A small image captioner, trained from scratch.
Training: adamw at rate 0.0027, batches of 256.
Data: trained on photos with spoken descriptions (Open Images, Localized Narratives), 8.6 epochs.
Rows from block 6 of the text decoder, named by matrix and row number. Rows with one number belong to one attention dimension. Each number is 128 + 24 x the weight over its row's rms, rounded and kept within 0 to 255. All counts start at 0. After the name is the row's rms in percent of the matrix's.
# v: cross-attention value (decoder.blocks.6.cross_attn.v.weight, 128x96), inputs 0-95
# proj: cross-attention output (decoder.blocks.6.cross_attn.proj.weight, 128x128, transposed), outputs 0-127
v.25 105 [ 90 113 179 103 165 134  87 117 133 145 133 137  61 135 112 154 118  93 169  75 138 149 108 142 171  97 118  98 111 142  92 104 124  97 144 124 114 126 144 107 135 152  88 130 157 130 133 132 114 162 127 145 160 131 107 122 121 128 149 123 132 159 135 139 187 154 116 132 160 116 168 134 143 148  82 143 115 121 107 137 149 156 119 117 148 113 172 127 109 138 176 152 126 119 136 134]
proj.25 108 [134 168 173  77 135 139 111 158 139 122 143 168 105 137 124 110 110  92 168 124 137 108 154 122 100  91 156 159 159 141 156 160 107 109 127 120 114 166 118 158 133  96 142 112 120 123 172 131  87 124 106 159 121 138 132  97 135 140  98 150 128 133 105 165 122 127 124 125 139 124 136 149 125  61  93 109 128 112 133  93 135 125 164 120 146 146  89 119 138 140 103  79 101 120 125 160  94 141 159 163 117 149 154 118 131 116 113 166 114 106 112 117 160 127 151 122  86 104 137 100 146 153 127 204  97 130 122 119]
v.26 110 [ 94 107 171 118 149  91 121 145 106  89 164  91  83 174 119 142 118 162 128 135 128 124 116  97 139 132  98 123  81 114 143 132 111 115 147 102 114 171 104  72 171 148 119 107 100 106 145 166  97 133 129 120 131 117 149 160 122 103 111 102 139 142 150  92 175 136 158 150 139 138 147 136 124 125 134 136  93 130 157 155 127 123 137 109 164  97 101 145 128 100 107 127 118  92 108  94]
proj.26 107 [135 136 146 150 143 132 114 137 113 121 144  96 149 140 160 131 129 114  76 116 138 113 147 118 131 126 119 118 158 139 150 187 106 122  90 155 100 177 124 160 119  92 128 145 107 206 155 161 125 141 142 135 161 117 115  90 114 130 132 156 135 106 185 114 113 131 116 108 129 126 100 125 149 122 134 126 110 121  96  78 133 116 134 118 106 121 103 111 113 139 169 104 138  91 203 171 153 133 118 159 141 140 166 115 136 117 138 162 155 114 118 123  94 130  64  89 103 136 114 122 118 120 105 131  96 117 121 135]
v.27 111 [118 169 145 137 163 112 135 128 104 128 116 109 158 167 120 140 130 125 103 119 152 139 136 126 125 176  93  77  73 159 148 127 105 152 155 115 120 155 119  83 120 107 101 129 102  82 109 119 120 153 117 122 126 153 167 156  97 140  92 140 159 115 136 131 107 129 130 140 137 114 112 112 109 111 107 156 140 129 119 100 163 111 140 146 160 130  65 142 141 161  93 145 117  96 118 187]
proj.27 111 [112 156 131 130 140 183 132  96 105 108 129 107 139 134 107 122 139 164  95 133 114 116 153 140 132  73 139 123 129  92 124 158 148 119 111 144 134 112 124 148 127 136 173 188 134 124 105 152  91 148 122 139 142 113 102 120 135 103 116 168 159 147 139 135 142 121 116 151 157 157 100 183  92 126 127 143 134  99 122 106 123 165 137 145  83  86 147 107 114 126  86 144 128 150 167 107 124  89 101 186 126 134 139 153 182 156  54 126 117 101 130 149 113 141  85 130 127 126 144 137 114 126 130  88 122 129 130 143]
v.28 095 [120 116 144 134 166 125 150 101  72  90 131 104 139 148  79 156 137 149 124 166 143 137 118  99 113 147 145  96 123  94 118 108 117 147 156 102 122 123  87 123 143 118  85 122 134 129 141 145 122 136 165 139 167 147 113 133 122  94 115 109 105 146 127 117 117 146 184 138 153 155 116 134 130 133 186 115 116 129 157 184  89  83 159 114 129 105  84 147  90 125 135 122 104 131  97 133]
proj.28 099 [166 134 132 147 166 117 133 116 138 132 117 102 150 169 140 126 127  81  81 118 118 104 128 134 141 118  91 110 140 116 155 162  84 151 138 139 120 126 112 109 128  88 121 133 102 228 150 153 117 141 129 122 133 136 129 138 114 150 135 166 131 126 153 101 153 150  97 127 152 148 112 166 121 119 114 122 109 154  79 103 110 130 153 117 112 123 131 113 150 113 174  94 135  87 145 148 156 126  83 154 111 106 147 137 133 123 108 131 154 111 149  98  44 140  94 132 134 155 141 137  96 117 141 121 110 113 113 152]
v.29 107 [155 127 116 117 118 135 142 138 175 125 110 123 111 133 166 128 112 126 113 145  87 118 150 133 138 111 112 135 124 118 137 140 123 141  70  90  93 137 171 192 131 124 137 124  85 136 126 118 154 112  99  84 160 103 172 136 125 139 116 172 101 129 135 141 108 118  66 147 137  99 144 153 102 125 117 118 109 153 106 172 153 128  97 115 128 145 140 100 116  78 110 100 127 173 152 106]
proj.29 107 [108  78 105  97 113  85 133 140  97 124 122 116 142  74 140 146 153 148 114 131 139 150 119 144 125 151  79 156 100 140 104 115 158 137 133 136 153  97 120 127 119 146  98  65 120 108 128 134 143 140 148 128 128 146 139 105 141 131  73 116 103 113 158 137  93 104 144 102  56 129 162 123 146 139 159 122 104 106 123 140 105 126 126 143 135 112 114 143 135 159 128 106  91 141 111 123 161 165 165 153 156 166 129  96 114 127 149 153 141 138 136 147 154 144 137 123 178  85 139 171 139  87 116 100 135 149 157  86]
v.30 133 [ 97  74 156 110 156 120  83 146 103  85 141 134  31 140 144 122 142 138 135 112 109 129 134 121 136 127 100 125 104 131 125 123  77  84 159 130 124 173 123 106 126 128 116 139 106 112  93 141 127 167 126 154 152 118 151 149 111 126 139 110 143 113 139 132 167 139 125 164 126 102 136 156 130 136 127 135  60 133 119 164 133 151 138 140 161 147 158 126 127  87 121 124 127 126 126 156]
proj.30 122 [158 140 118 142 111 132 101 153 119 109 153 127 103  97 128 114 133  82 156 139 128 103 148 138  97  92 126 152 136 139 124 202  79 106 107 159  95 173 115 159 130 111 153 101 102 134 155 128 125 144 107 164 164 155 161 102 111 130 114 136 158 118 134 160 120 140 133 106 140 143 123 136 146 101 126  85 144 109 146  99 116 126 141 165 115 128 125 143  94 145 142 102 100 111 183 144 118 152 146 203 111 133 159 131 133 121 112 157 128  99  96 135 115 115  87 103 101 101 127  91 161 129  99 169 117 127 135 108]
v.31 096 [126  73 137 142 137 109 161 139 131  94 136 163 111  72 134 104 128  82 116 146 126 134  98 110  88 162 125 116 138  90 100  80 118 146 115 135 137 110  92 122 166 146 171 149 151  99 133 118 148 110 142 138  75 121 107 133 130 124 153 108 145 127 137 137 182 108 130 135 114 163  81 152 139 148 123 117 103  94 125 133 117 141 106 147  69 166 128 154 138 124 108 146 132 103 133 122]
proj.31 098 [148 165  90 170 107 134 174  96 165 180 115 149 118 127 147 112 186 127 129 143 132 126 172  99 115 114  98 156 153 149 158 116 138 100 116 153 140 121 118 153 104 113 136 156 169 104 102 105 153 137 114 132 157 159 160 139 143 108 120 120 151 143  90 110 119 130  98 116 133 143 123 121 128 114 130 133 115 126 163 157 144 111  90 145 137 177 150 130 123 115 128 131 173 145 114 103 125 150 111 135 135 120 116 133  59 134 100 111 123 119 150 102 118  55 155  97 127 120 122  72  97 109 166 137 139 138 107 114]
v.32 098 [108 148 131 145 146  61 120  95  85 160 115 128 143 187 114 124 122 161 138 110 143 161 142 119 114 111  63 148 106 131 121  85 177 103 153 152 109 147 111 132  92 180  86 129 127 132 119 124 127 133 166 144 186 124 111 106 135 105 120 103 139 132 147 143 133 124 131 171 129 134 155 130 117 113 145 137 142 149 126 137 108 120 152  84 118 101 109 143 103 128 134 148 122 166 133 102]
proj.32 093 [133  77  97  86 137 123 132 113 153 146 136 166 118 120 141 108  85 106 123 118 131 100 113 135 111 134  68 106 154 141 153 154 136 163 136 113 135 129 126 124 158  69 128 123 151 116 143  68 112 148 126 132 120 142 146 155 139 134 127 148 115 171  68 116 141 129 160  94 118 126 133 128 182  98  92  99 120 126 160 120 147 169 143 104 123 132 127 181 191 132 133 128 127 167 148 131 103 141 111 114 137 137 134 112 132 138  97 152 100  95  98 125 121 123 155 158 140 130  81 144 128 117 158 174 106 119 114 148]
v.33 093 [115 128 139 126  87 111 109 137 101 123  97 133 158 159 105 140 144 113 133 152 132 154 151 116 148 150 101 151 129 129 106 155 178 120 121 164 133 110 156 206 108 118 131 114 118 122 159 107  77 133 110 132 152 117 125 146 108  77 125 103 111 130  75 122 117 110 139  88 135 160 126 118 120 117  71 122 171 120 145 124 101 117 142 104  78 111 155 124 117 129 162 128 148 171 110 108]
proj.33 094 [102 105 106 119 158 111 115 113 130 124 116 107 127 137 170 138  96 167 113 104 167 119 115 135 124 153 108 129 147 104 103 127 149 111 151 127 132 102 156 147 111 118 123 105 108 110 130 115 120 111 100 181 105 127 119 123 169 135 133 130 122 146  92 123  83 103 136 151 110 103 150 151 180  63 106  99 127 164 147 100 154 149 146 109 115  82  89 193 110 114 140 151 150 147 138 109  85  97 110 148 102 119 108 115 129 130 162 128 144 159 146 163  97 156 150 151 129 142 114 128 160 172 168 132 134 140  90 110]
v.34 084 [115 136 130 145  99 149 160  94 114 124 120 128 141 161 130 131 167  97 111 150 149 151 107 136  96 161 136 140  64 146 119 142 124 130 122 152 163 102 123 150  97 146 123 170 117 145 142 112  92 122  91 146  92 150 103 145 114  84 122 145 129 136  86 174 144  64 142 145 148 124 104 136  92  91  93 143 124 153 113 148 138 111  72 110 160 143 132 146 129 160 123 151 125 121 145 147]
proj.34 085 [110 126  97 172 190 102 117 118 162 106 109 123 155 108 131 165 100 121 104 116 148 125 139 130  98 136 109 133  84 120 185 137 163 155 132 116 152 135  93 143 110  94 122  67 123 134 144 153 143 121 106 149  91 165 129 103 128  91 157 174 138 130  68  94 134 130 138 128 116 121 149 152 105 126 126 112 149 145 106 122 173 148 135 122 154 101 109 121 150 129 122 148 151 104 112 136 103 111 132 137 110 153 118 151 180 127 110  60 140 123 104 108 136 116 148 162 153 164 152 128 158 161 138 110 144 122 123 130]
v.35 068 [112 170 127 154 183 115 124 162 124 108 131 120 111 100 150 140 120 139  79 115 126 127 147 120 106 135 119 131 148 142 168 118  88 138  82 138 171 167 118 109 140 139 132 126  97 127 121 136 114 137 164 141 109 195 132 138 121 116 141 113 113 150 138 114 124 110 145 117 148  72 129 131 105 148 154  97 103 140 152  59 135 110 177 166 150 147 110 110 143  79 111 108 141 139 114 143]
proj.35 072 [134 132 125 184 148 127 160 119 157 133 129 151 100  54 118 140 118 116 103 140 154 111 124 165 166 133 147 144 151 124 104 149 123 110 154 120  82 113  92 143 106 153 124 158 126 137 120 169 131 105 141 127 124 123 134  98 103 141 135  93 119 121 127 143 120 147 119  77 152 103  98 117 124 160 138 134 132 139 142 143  99 105 120 143 119 178 170  91 155 153  83  65 139 106 157 115 162 173 147 162 134 137 126 165 120 118 139 106 119  96 147 147 138 147 108  94 140  90 117 134  97 121  82 123 114 145 169 128]
v.36 090 [106 133 126 128 101 110  68 134 140  68 101 126 145 160 118 100 112 111 159 132 115 106 143 136 161 134 182 157 134 144 114 131 124 133 141 139 145 107 123 163 136  87 139 138 155 141 108  90  89 133  80 116 141 115 137 133 121  84 112 154 133 125  91 111 145 159 106  88 128 129 140 117 111 111 103 133 117 134 120 160 195 139 118 154 127 147 129 157 189 140 137 137 144 173 101 126]
proj.36 086 [ 90 144 121 122 128 108  94 135 154 132 133 116 116 149 153 103 149 161 119 131 151 103 110 143  90 129 111 154 151  82  91  92 180 132 128 147 127 143 133 117 122 153 115 106 100 154 140 156 120 154 157 104 126 104 151 116 188 124 145 129 115 141 122 151  91 135 119 144 118  92 153 134 126  94 125 111 107 139 107 143 212 137 148 125  94 114 122 124  98  90 110 175 121 134  93 106 118 113 118 115  95 115 108  98 127 136 160 149 110 168 181 142 135 155 113 164  87 180 140  94 140 148 142 128 151 141 113 124]
v.37 072 [124 157 102 112 122 109 164 163 138 117 140 161 159 107 108 101  96 123 157 157 114 107 100 137 130  90 124 135 151 110  95  98 111 167 136 106  80 115 116  98 112 120 120 134 158 139 128 142 147  96 127 135 144  77 128 100 172 162 131  91 112 122 110 132  99 151  91 136 159 188 133 123 138 157 131 117 145 139 122 173 113 123 113 117  95 153  80 130  99 177 111 145 122 155 111 120]
proj.37 079 [129 135 147  78 107 126 111 137 141 161 135 162 172 187 114  87 142 133 131 123  73 143 117 116 129 111 105 137 118 162 156 134 127 156  97 148 140 143 134  82 130 132 150 146 155 152 127 110 142 116 111 108 160 126 147 170 112 144 111 110 131 145 122 120 182 138 114 140 125 153 112 139 114 138 112 112  94  98 168 153 126 135  97 114 168 143 165 108 100  84 121 147 139 105  92 126 133 109  91 109 124 123 173 117 116 110 132 149 123 109 137  83 111  55 141 143  92 112 151 112  97 122 184 135 146 113 114 127]
v.38 068 [146 107 137 118 100 159 143  95 115 144 172 138 139 162 111  97 133 130 142  87 112 137 125 123  98 152 156  78  64 148  75 122 128 186 145 137 113 120 116 154 106 144 127 153 139 147 132 137 126 109 113 142 130 138  96 149 140 138 143 122 132 142 121 163  74  83 125 132 135 161 125 136 111  94 105 129 130 138  99 191 118 136  77 104 131 134 129  95 113 142 167 155 126 110 133 109]
proj.38 073 [132 146 116 122 170 122 115 115 146 138 121 167 191 182 116 162  90  83 126 142  77 135 163  90  90 126 119 111  86 116 182 131 105 171 136 114 147 120 143 132 142 103 157  89  98 115 138 122 115 152  99 140 104 162 122 155 115 105 123 174 125 130  93 123 143 120 151 147 132 143 120 175 113 111 128 152 151  98 102 122 169 129 104 122 163 115 131 107 129 102 141 154 121 123 110 148 107 122 118 128 104 132 134 142 150 124 104  96 146 135 101  99 100  84 133 172 122 160 161 156 126 137 143 147 151  92 106 138]
v.39 085 [147 108 127 174 146 125 161 149  66 182 125 106 103 126 132 137 141 132 125 194 135 145 136 105  75 147 147 115 114 133 148 136 119 133 121 136 131 119 121 177 105 113 129 139  77 112 119 131 151 106 127 119 172 133 117 129 112 183 105 153 137 111 116 101 120 122 157 119 113 157 117 130 117 104 123 142 107 115 130 179 116 121 146 141 140  87 122  95 138  69 181 133 147 115 135 110]
proj.39 086 [114  81 130 102 115 131 149 131 169 119 135 118 142 126 125 149 120 154 128 128 111 106 131 131 111 151 163 127 104 108  99 187 189 123 109 120 136  72 192 161 130 125 137 112 156  78 120 137 131 116 124 186 102 113 106 132 143 129 133 162 145 124 122 109 114  84 148 162 135 132  87 154 153 112 103  92 124 158 108 143 180 164 111 109 156 106  93 160 130 137 142 107 111 155 172 126 117 104 142 126 116 144  93 118 132 108  99 133 163 107 109 130 119 149 146 144 104 153 148 121 142 101 172 112 133 153 106 124]
v.40 075 [119 110 106 133 139 121  85 113 140 157 155 127 115 119 138 152 124 147  73 123 136 138 168 125 156 132 102 160 114 121 168 113 131  88 105 147 170 160 114 117  99 151 103 131  83 109 121 108  98 176 137  97 127 168 145 114 107  83 142 166 112 148 148 110 162 116 141 120 149 112 139  97 118 170 144 116  90 131 131  63 111 106 158 157 143 124 144 127 140  86 133 101 140 123 116 133]
proj.40 076 [112 129 124 156 122 129 168 126 154 100 116 123  78  37 111 135  97 110 122 150 160  73 145 178 159 121 104 132 162 125  89 140 137 120 131 126 101 125 126 142 112 138 137 146 114 117 137 142 113 135 140 123 123 114 122  85  76 110 150 111 128 105 120 154  93 109 137  96 136 118 123 124 158 121 133 159 142 121 134 120 128  90 160 163  85 154 113 151 164 166  88  84 131 134 163 126 149 160 145 162 167 125 140 116 127 131 125 131  93 141 138 148 151 158 121 108 158 105 101 136 143 132  89 121 131 152 174 115]
v.41 085 [133 146 139 129 110 152 159 145 138 161 135 100 141 152  97  91 161 133 144 117 161 163 110 129  81 164 149 114 116 170 109 120 109 126 127 166 117 117 120 195 116 128 120 108 140 142 148 115 124 130 140 180 158 140 101 133 106 143 103  86 140 133  94 157  92  92 127 113 115 132 114 128 128  76 115 111 137 125 110 141  86 128 114 139 107 139 150 102 135 131 209 161 106 134 129 117]
proj.41 087 [104 113 134 124 159 132 116 137 161 111 138 141 139 177 137 177  92 110 122 125 138 128 143 118  87 151 135 115 102 109 169 156 114 131 141 104 145  79 132 160 105 102 146 111 109 123 140 115 127 155 103 170 107 161 117 176 140 110 108 147 115 152 110  98 119 125 146 130 131  99 115 134 139 106  85 105 145 131 120 100 169 171 112  85 122  86 114 149 155 119 152 168 124 163 150 102  73  98 122 150 114 120 105 134 157 141 132 119 178 132  82 122  77 119 147 177 102 156 131 142 154 124 147 135 134 133  99 138]
v.42 074 [148 144 124 145 152 126 146 175 113 137 129 124 119  58 138 151 109 139  87 181 114 117 134 119 138 113  94 131 163 113 155 118 145 146  86 108 115 139 143 120 102 126 135 107  80 100 106 147 105 127 177  93 111 163 159 129 123 153 154 146 121  86 130  73 125 143 135 108 146 118 148 128 138 160 126  94 147 137 159 107 113 145 178 111 150 108 105 105 108  97 105 112 136 125 165 120]
proj.42 078 [136 133 139 133 102 136 147 117 153 132 114 101 145  70 118 114 139 168 124 123 103 120 122 158 184 126 161 147 127 145  61 169 152  83 128 119  87 125 145 140 135 170 142 173 151 102 107 146 138  77 115 137 114 100 103 109 109 149 112  88 138 105 146 132  98  98 110 139 150 162 119 127 137 164 139 110 127 139 161 154  91 125 112 126 138 146 151 138 107 137 119  76 129 103 139 130 171 138 151 131 160 118 136 148  94 130 122 128 131 111 183 142 145 136 126  76 144  83 113 136  99 103 127  94 133 150 154 143]
v.43 073 [128 143  93 166 174 132  94  81 173 142 107 146 139 125 168 153 110 130  89  96 155 133 143 133 176  93 148 142 171 129 120  96 150 146  86 125 122 141 110 125 118 141 124 150  87 146 113 130 161 131 137 122 120 158 149 128 104 115 104 151 136 134 131 160 123 118 120 159 103  65 112 138  98 116 131 126 104 132 111  77 162 115 152 152 124 128 141 141 121 117  70  96 135 155 119 128]
proj.43 083 [154 156 129 185 156 130 112 122 138 100 122 129  87  56 115 127 117 117  95 144 160 145 115 153 164 161  94 134 125 122 107 141 122 155 161 126 135 162 108 109 135 155 149 151 114 116 123 150 168 140 124  69 137 129 149  82  94 125 137 144 145 108 145 138 130 150 131 105 143 129 125 111 137 178 131 150 112 114 134 139  86  93 122 162 107 165 164  87 151 159  83 105 126 103 116 126 171 150 143 136 166 120 132 148 134 140 105 121  88  83 133 142 113 142  88 109 164  81 135 117 127 124 112 135 142 115 142 134]
v.44 077 [108 128 125 118 137 104 138 133 100 125 124 152 170 127 136 135 121 153 127 127 120 156 163 145 128  98 107 167  91 131  88  99 152 125 157 141 120 133 116 160 105 153  91 147 107 125 122 138 134 132 132 148 190  90  99 108 134 101 154 125 115 127 130 136 131 106 118 122 171 193 177 128  99 146 134 150 124 172 132 189 127  99 117 120 131 150  93 151 138 138 165 176 131 175 130 135]
proj.44 085 [122 105  91 126 182 108 122 103 185 140 132 182 145 128 114 127 103  95 117 144 101  73 131 144 107 107  81  84 140 142 132 136 149 167 118 143 121 127 150 115 116  74 128 125 160 146 134 115 108 120 119 154 121 144 134 121 134 139 166 140 145 152  54 120 152 130 141  99 141 122 116 155 111  56  99 108 112 121 158 129 165 145 117  97 161 127 125 155 152 123 129 159 140 119 130 139 114 129  86 112  82 137 144  90 139 119 101 129 103 116 147 110 117 108 138 166 123 149 118 140 138 135 157 168 147 140 131 153]
v.45 076 [118 152  97 130 132 110 104 123 160  88 161 146 146 116 128 141  88 122  81  99 174 133 126 156 128  99  86 125 119  89 117 136 163 156 103 108 118 127 148 114  92 124  91 114  59 139 105 137  99 129 119 147 112 146 146 128 134 100 147 111 125 106 157 124 122 103 113 125 150  94 171 135  86 145  89 127 130 167 128  93 145 137 141 145 158 158  80  97 143 122  92 112 132 134 138 148]
proj.45 088 [135 169 114 181 173 122 123 112 157 131  92 141 146  71 117  92 124 137 103 137 108 126 125 147 143 127 104 142 123 147  97 144 135 135 154 137 111 170  93 131 140 156 154 145 117 136 116 174 136 111 118  78 110 129 159  98  94 119 117 117 121 111 113 147 118 128 128 117 142 135 124 160 104 128 117 155 129 137 138 141 116  92 105 164 149 172 172  99 119 114  57 111 155  90 118 150 167 151 113 149 148 101 153 139 140 167 134 105 125  90 180 141 135 107 124  94 163  82 130 142  96 125 104 124 147 125 137 155]
v.46 074 [112 135 123 138 154  91 120 126 122 137 130 134 125 109 123  94 111  99 135 203 152 143 148 109  84 103 116 152 119 105 128 138  83 163 126 148 117 118 154  96  65 184 120 127 108  98 143 155 112  90  96 144 114 118 119 127 129 130 136 129 111 105  79 127  91 126 132 140 146 200 116  97 124 134 115 109 103 152 133 149 120 140 120 110 100 133 102  87 104 111 164 118 132 110 134 111]
proj.46 077 [107 113 129  96 103  93 108 130 131 130 109 163 164 104 127 127 110 136 119 133  84 132  96 156  93 134 123 166 113 113 109 154 194 141 110 133 116 106 118 143 142 142 174 101 148 128 169 109 131  89  91 127 135 124 123 163  85 107 139 114 111 128 100 119 155 102 139 138 130 135 110 170 163 105 122 131 114 127 163 117 160 140 137 113 182 153 148 137  86 117 118  90 153 140 135 134 141 105  99 137 117 146 137 127 134 107 149 116 146 111 137  99 104  79 197 130 137 112 132 101 110 129 205 117 158 131 112 149]
v.47 096 [136 129 153 106  94 116 150 129  98  70 103 132 158 141 103 122 142 130 170 141 116 138 113 124 152 142 112 136 140 119 119 187 170 146 139 118  84 113 159 139 109 113 141 119 154 155 152  88  79 133 136 154  90 118 127 142 135 105 109  61 115 123 124 107 120 142 131 110 143 112 110 129 128 142  98 125 187 131 160 100 116 152 150  96 132 130 122 110  99 161  68 119 132 112 110 152]
proj.47 094 [142 115 138 138 132 124 123 128  80 142 103  81 158 152 175  91 137 165 143  78 142 190 103 112 134 149 120 151 122 142 117  85 132 102 158 140 110 115 105 128 121 123 112 135 135 112 112 100 141 111 127 140  98 147 146 127 185 152  99  88 111 150 123 126  94 144 124 134  92 138 157 140 141 118 145  89 158 183 143 136  98 136 149 146 106 121 142 173  92  88 127 139 155 129  97 111 104 108 114 147  78 114 113 122 134 158 175 103 156 160 145 170 140 140 161 122 143 129  93 126 130 146 117 118 105 131 103 119]
v.48 097 [128 170 117 152 115 160 138 126 126 168 133 110 135  68 121 144 131 135 147 139  74 115 103 137 173 136 140 116 128 137 140  99 162 150 117 130 113  92  93 111 158 114 145 118 153 123 109 117 136 106 147 116  83 115  99 125 101 135 143 141 129  68 159 112 137 147 159 112 128  66 157 156 158 136 126 148 128 119 117 164  91 126 144 120 114 142 165 175 108 156  99 124 139 153 135  87]
proj.48 101 [181 133 100 152 113  85 145 115 148 125 148 153 118 121 164 132 136 158 165 104 128 156 148 116  90 107 134 111 149 129 146 137 142 148  73 107 134 105 157 144 114 136 160 129 112 129 137 120 119  95  96 150 151 101 140 155 132 117 119 110 145 143 113 126 127 108 138 135 152  91 158 115 108 164 116 183 105 136 167 179 124 104  99 120 144 135 119  95  87 152 114 108 111 130 107 127 133 101 169 105 144  99 100 127  68 113 155 102  81 169  91 140 125 145 149 138 143 136 124  96 112 129 120 186 132 121  83 143]
v.49 077 [142  89  89 119 154 142 144 115 145 121 117 132 112 109 131 147 147 147  85 123  94 158 121 107 150 135 112 115  77 120 149 108 114 162 123 120 155 154 145 152 103 108 120 149  83 145 127  98 130 135 140 118 115 183 113 114 137 127 109 143 111 121 170  78 176 118 168 166 148  89 149 164  84 135 124 112 108 113 114 138 139  81 134 163 114 140 172 163  92 102 133 136 143 122 138 145]
proj.49 086 [131 100 144 138 141 128 111 126 137 113 121  79 109  95 134 144 127 118 166 135 126 167 141 118 117 128  83 117 159 134 104  86 158 104 135 124 160  56 154 110 119 127 135  97 118 129 121 125 158 135 126 198  88 151 159 140 166  87 121 109 127 136 130 139 125 124 187 114 186  90 124 116 121 156 107 165 164 152 133 151 136 112 134 132 118 160 131 139  94 105 130  93 139 133 128 114 122 170 169 165 139 103 139 143  92 125 102 132 158 132  67 151 141 151 118 119 105 156 149 126 152 125 128 148 124 119 119 115]
v.50 096 [134  95 131 103 127 147 134  93 148 101 168 107 144 169 107 113 171 132 145 136 150 140 105 114  97 124 155 122 121 121 128 123 145 176 147 129 142 117  91 107 152 138 133 101  95 104 133 113 144 119 176 122  90 155 148 146 141 127 103 116 106 129 148 116 161 163 149  82 128 162 150 117 134 108 131 111 130 146 145 158 121 118 144 100 130 157  95 198 151 102  68 105 126  83 127 108]
proj.50 098 [128 136 115 135 129  80 132 139 135 110 135 119 128  99 159 118  77 126 100 134 158 126 146 136 149 128  99 128 153 134 111 147 115 146 139 124 118 137 122 160 145 128 183 152  90 148 100 168 121 106 101 136 119  84 110 132 165 132 159 120 122 119 144 141  88 110 160 105 144 129 103 170 117 115 129 129 101 130 162 119 149  78 157 167  78 153 153 114  70 123 147 136 182 135 187 109 153 128 112 100 133  93 139 108 152 157 121 123 130 168  92 137  80 124  88 111 148 160 115 112 111 155 105 117 124 104 125 145]
v.51 087 [ 98 151 133 162 117 121 144 104 145 104 151 123 131 124 112 130  88 164 142 152 126 118  96 119 126 130 142 138 118 117 157 151 104 110 164 150 120 117 145 131 150 163 121 133  98 100 133 137 168 136 131 129 194 103  97 146  98 125 120 130 152 119  94  71  88 140 119  76 111  63 120 163 172 142 123 152 122  84 157 136 137 104 128 156 123 144 123 124 144 123 148  96 143 168 102 105]
proj.51 096 [113 118 110 146 104 130 135 154 132 103 141 121 166 161 104 138 106 127 141  87  79 132 156 146  98 121 168 133 116  84 128 159 111 119  99 132 140 137 152 155 129 138 115  90 143 135 117 128 158  35 125 102 111 141 143 149 106 119  70 144 117 109 133 145 134 141 121 109 110 124 108 110 102 130 132 120 144 111 137 127 142 173  86 116 133 130 130 127 126 134 147 122 111 177 178 151 144  71 126 120 146 131 129 145 139 133 131  76 120 111 119 130  93 133 176 149 131  82 112 168 147 112 153 128 184 147 100 110]
v.52 103 [104 193 118 153 133 122 122 155 114 122 147 108 126 109  99 155 105 131 163 121 107 128 111 141  95 158 112 141 112 126 134 127 133 116 144 107 165 124 127 153 150 140 116 147 114 131 101  91 118 139 138 112 188 164 100 119 113 103 142  84 140 157 135 103 155 159 141 103 127 122 128 118 155 108 137 124 133 111 151 111 112 120 139 149 129 153  50 183 122 132 180 130 145 186 129 162]
proj.52 105 [108 111  86 109 140 147 129 179 130 119 144 115 118 156  80 150 149 129 162 135 116 137 121 112 159 131 113 124  97 124 121  92 126 140 124 114 163 103 149 106 150 118 134 135 118 144  71 140 129 114 114 156 107 146 147 132 117 134 118 123  99 140  87 134 115  90 170 135 100 153 124 118 124 101 114  88 134 100 136 125 185 143 100 170 152  96 167 124 135  84 156 141 148 157 164 122 122 129 122 145 128 106 153 162 152 140 110 107 109 162 110 134  60 153 112 123 110  65 131 156 111 132 174 165 127 109  92 137]
v.53 103 [141 172  92 118 131 100 100 148  98 141 163 129 111 132  85 123 130 166 115 102 102 127 160 162 130 128 114 178 118 131 155 133 124 108 119 117 146 147  98  94 154  78 116 108 138 127 114 162 149 127 120 177 105 145 143 122 147  86 110  97 127  83 116 133 132 132 146 117 136 112 154 100 109 139 167 137 123 205 108 164 104 141  99 156 125 133 144 150 126 132 113 105 137 121 118 174]
proj.53 098 [124 141 121  91 149 176 137 104 141 137 130 143 124  87 131  95 112 104 157 162 154 131 114 106 137 122 127  92 131  99 126 131 173  98 145 158  98 141  91 146  98 145 102 129  90 181 157 170 161 162  86 117 164 139 136 133  85 108 133 129  93 145 115 106 102  95 150 103 110  90 127 107 113 161 108 150  84 109 148 144 162 111 133 165 112 107 137 123 123 128  75 164 154 109 122 113 168 141 173 152 123  93 149 133 143 138 138 138 123 134 119 156 130 154 122 141 129  99 120  84 122 158 130 150 145 151 129 149]
v.54 109 [122 128 103 122 156 131 115 129 134 157  89 120 115 122 161 136 165 132  90 116 142 174 106 126 145 102 111 135 165 132 131 139 125 134 111 151 139 130 143 177 114  90 114 141 109 150 107 132  99 144  95 153 132 123  89 114 124 144 123 126 121 144 108 174 110  95 178 151 147 147  94 138  86 134 134 123 106 111 130 121 136  96 174 151 124 142 191  50 110 111 155 159 140 158 114 133]
proj.54 106 [144 106 167 125 137 151 108 135 168 128 120 111 110 160 111 138 146 130 138 131 115 163 110 101 119 145 122 122  79 103 130 109 111 131 149 120 127 109 127  85  95 123 116  94 133 132 154 152 129 140 168 148  95 157 169 110 155  93  94 135 144 134 129 124 131 140 125 117 163 113 129 143 151 153  89 162 190 155 118 144 112 112 128  93 128 146  82 151 150 131  94 144 101 109  62 111  96 154 162 133 121 159 112 132 126 127 151 150 152  86 129 121 161 140 130 159  89 155 160 134 147  65 123 157 112 127 163  95]
v.55 102 [ 95 147 158 104 106 123 120 171 124 135 120  82 145 116 143 130 141  93 111  88 158 116  92 106 104  89 142  98 157 146  96 162 148 117 103 152  93 122 156 146  97 119 119 128 144 116 108 120 112 122 112 103 177 104  87 120 140 162 136 135 120 131 160 139 131 124 106 123 113 157  85 106 111 135 146  89 151  94 107 120 123 134 151 113 141 126  90  85 125 129 169 181 115 172 137 106]
proj.55 101 [121 123 112 111 107 155 104 142 148 150 135 139 123 167 135 145 167 158 115 124  97 112 127 107 110 140 109 134  95 146 145 163 147 190 115 135 123 114 163  96 153 137 122 164 124 113 129 161  84 142 170 124  99 129 120 111 154 109 140 132 154 129 160  93 118 107  77 162 112 126 119 170 169  97 127  93 143 130  99  83 138 154 128 122 177  82 108 159 139 122 184 131 105 136  88 159 125 119 133  97 114 162 101 119 148 120 107 132 135 150 144  75 160 108 113 131 113 132 141 159 112  91 133 115 106 105 144 106]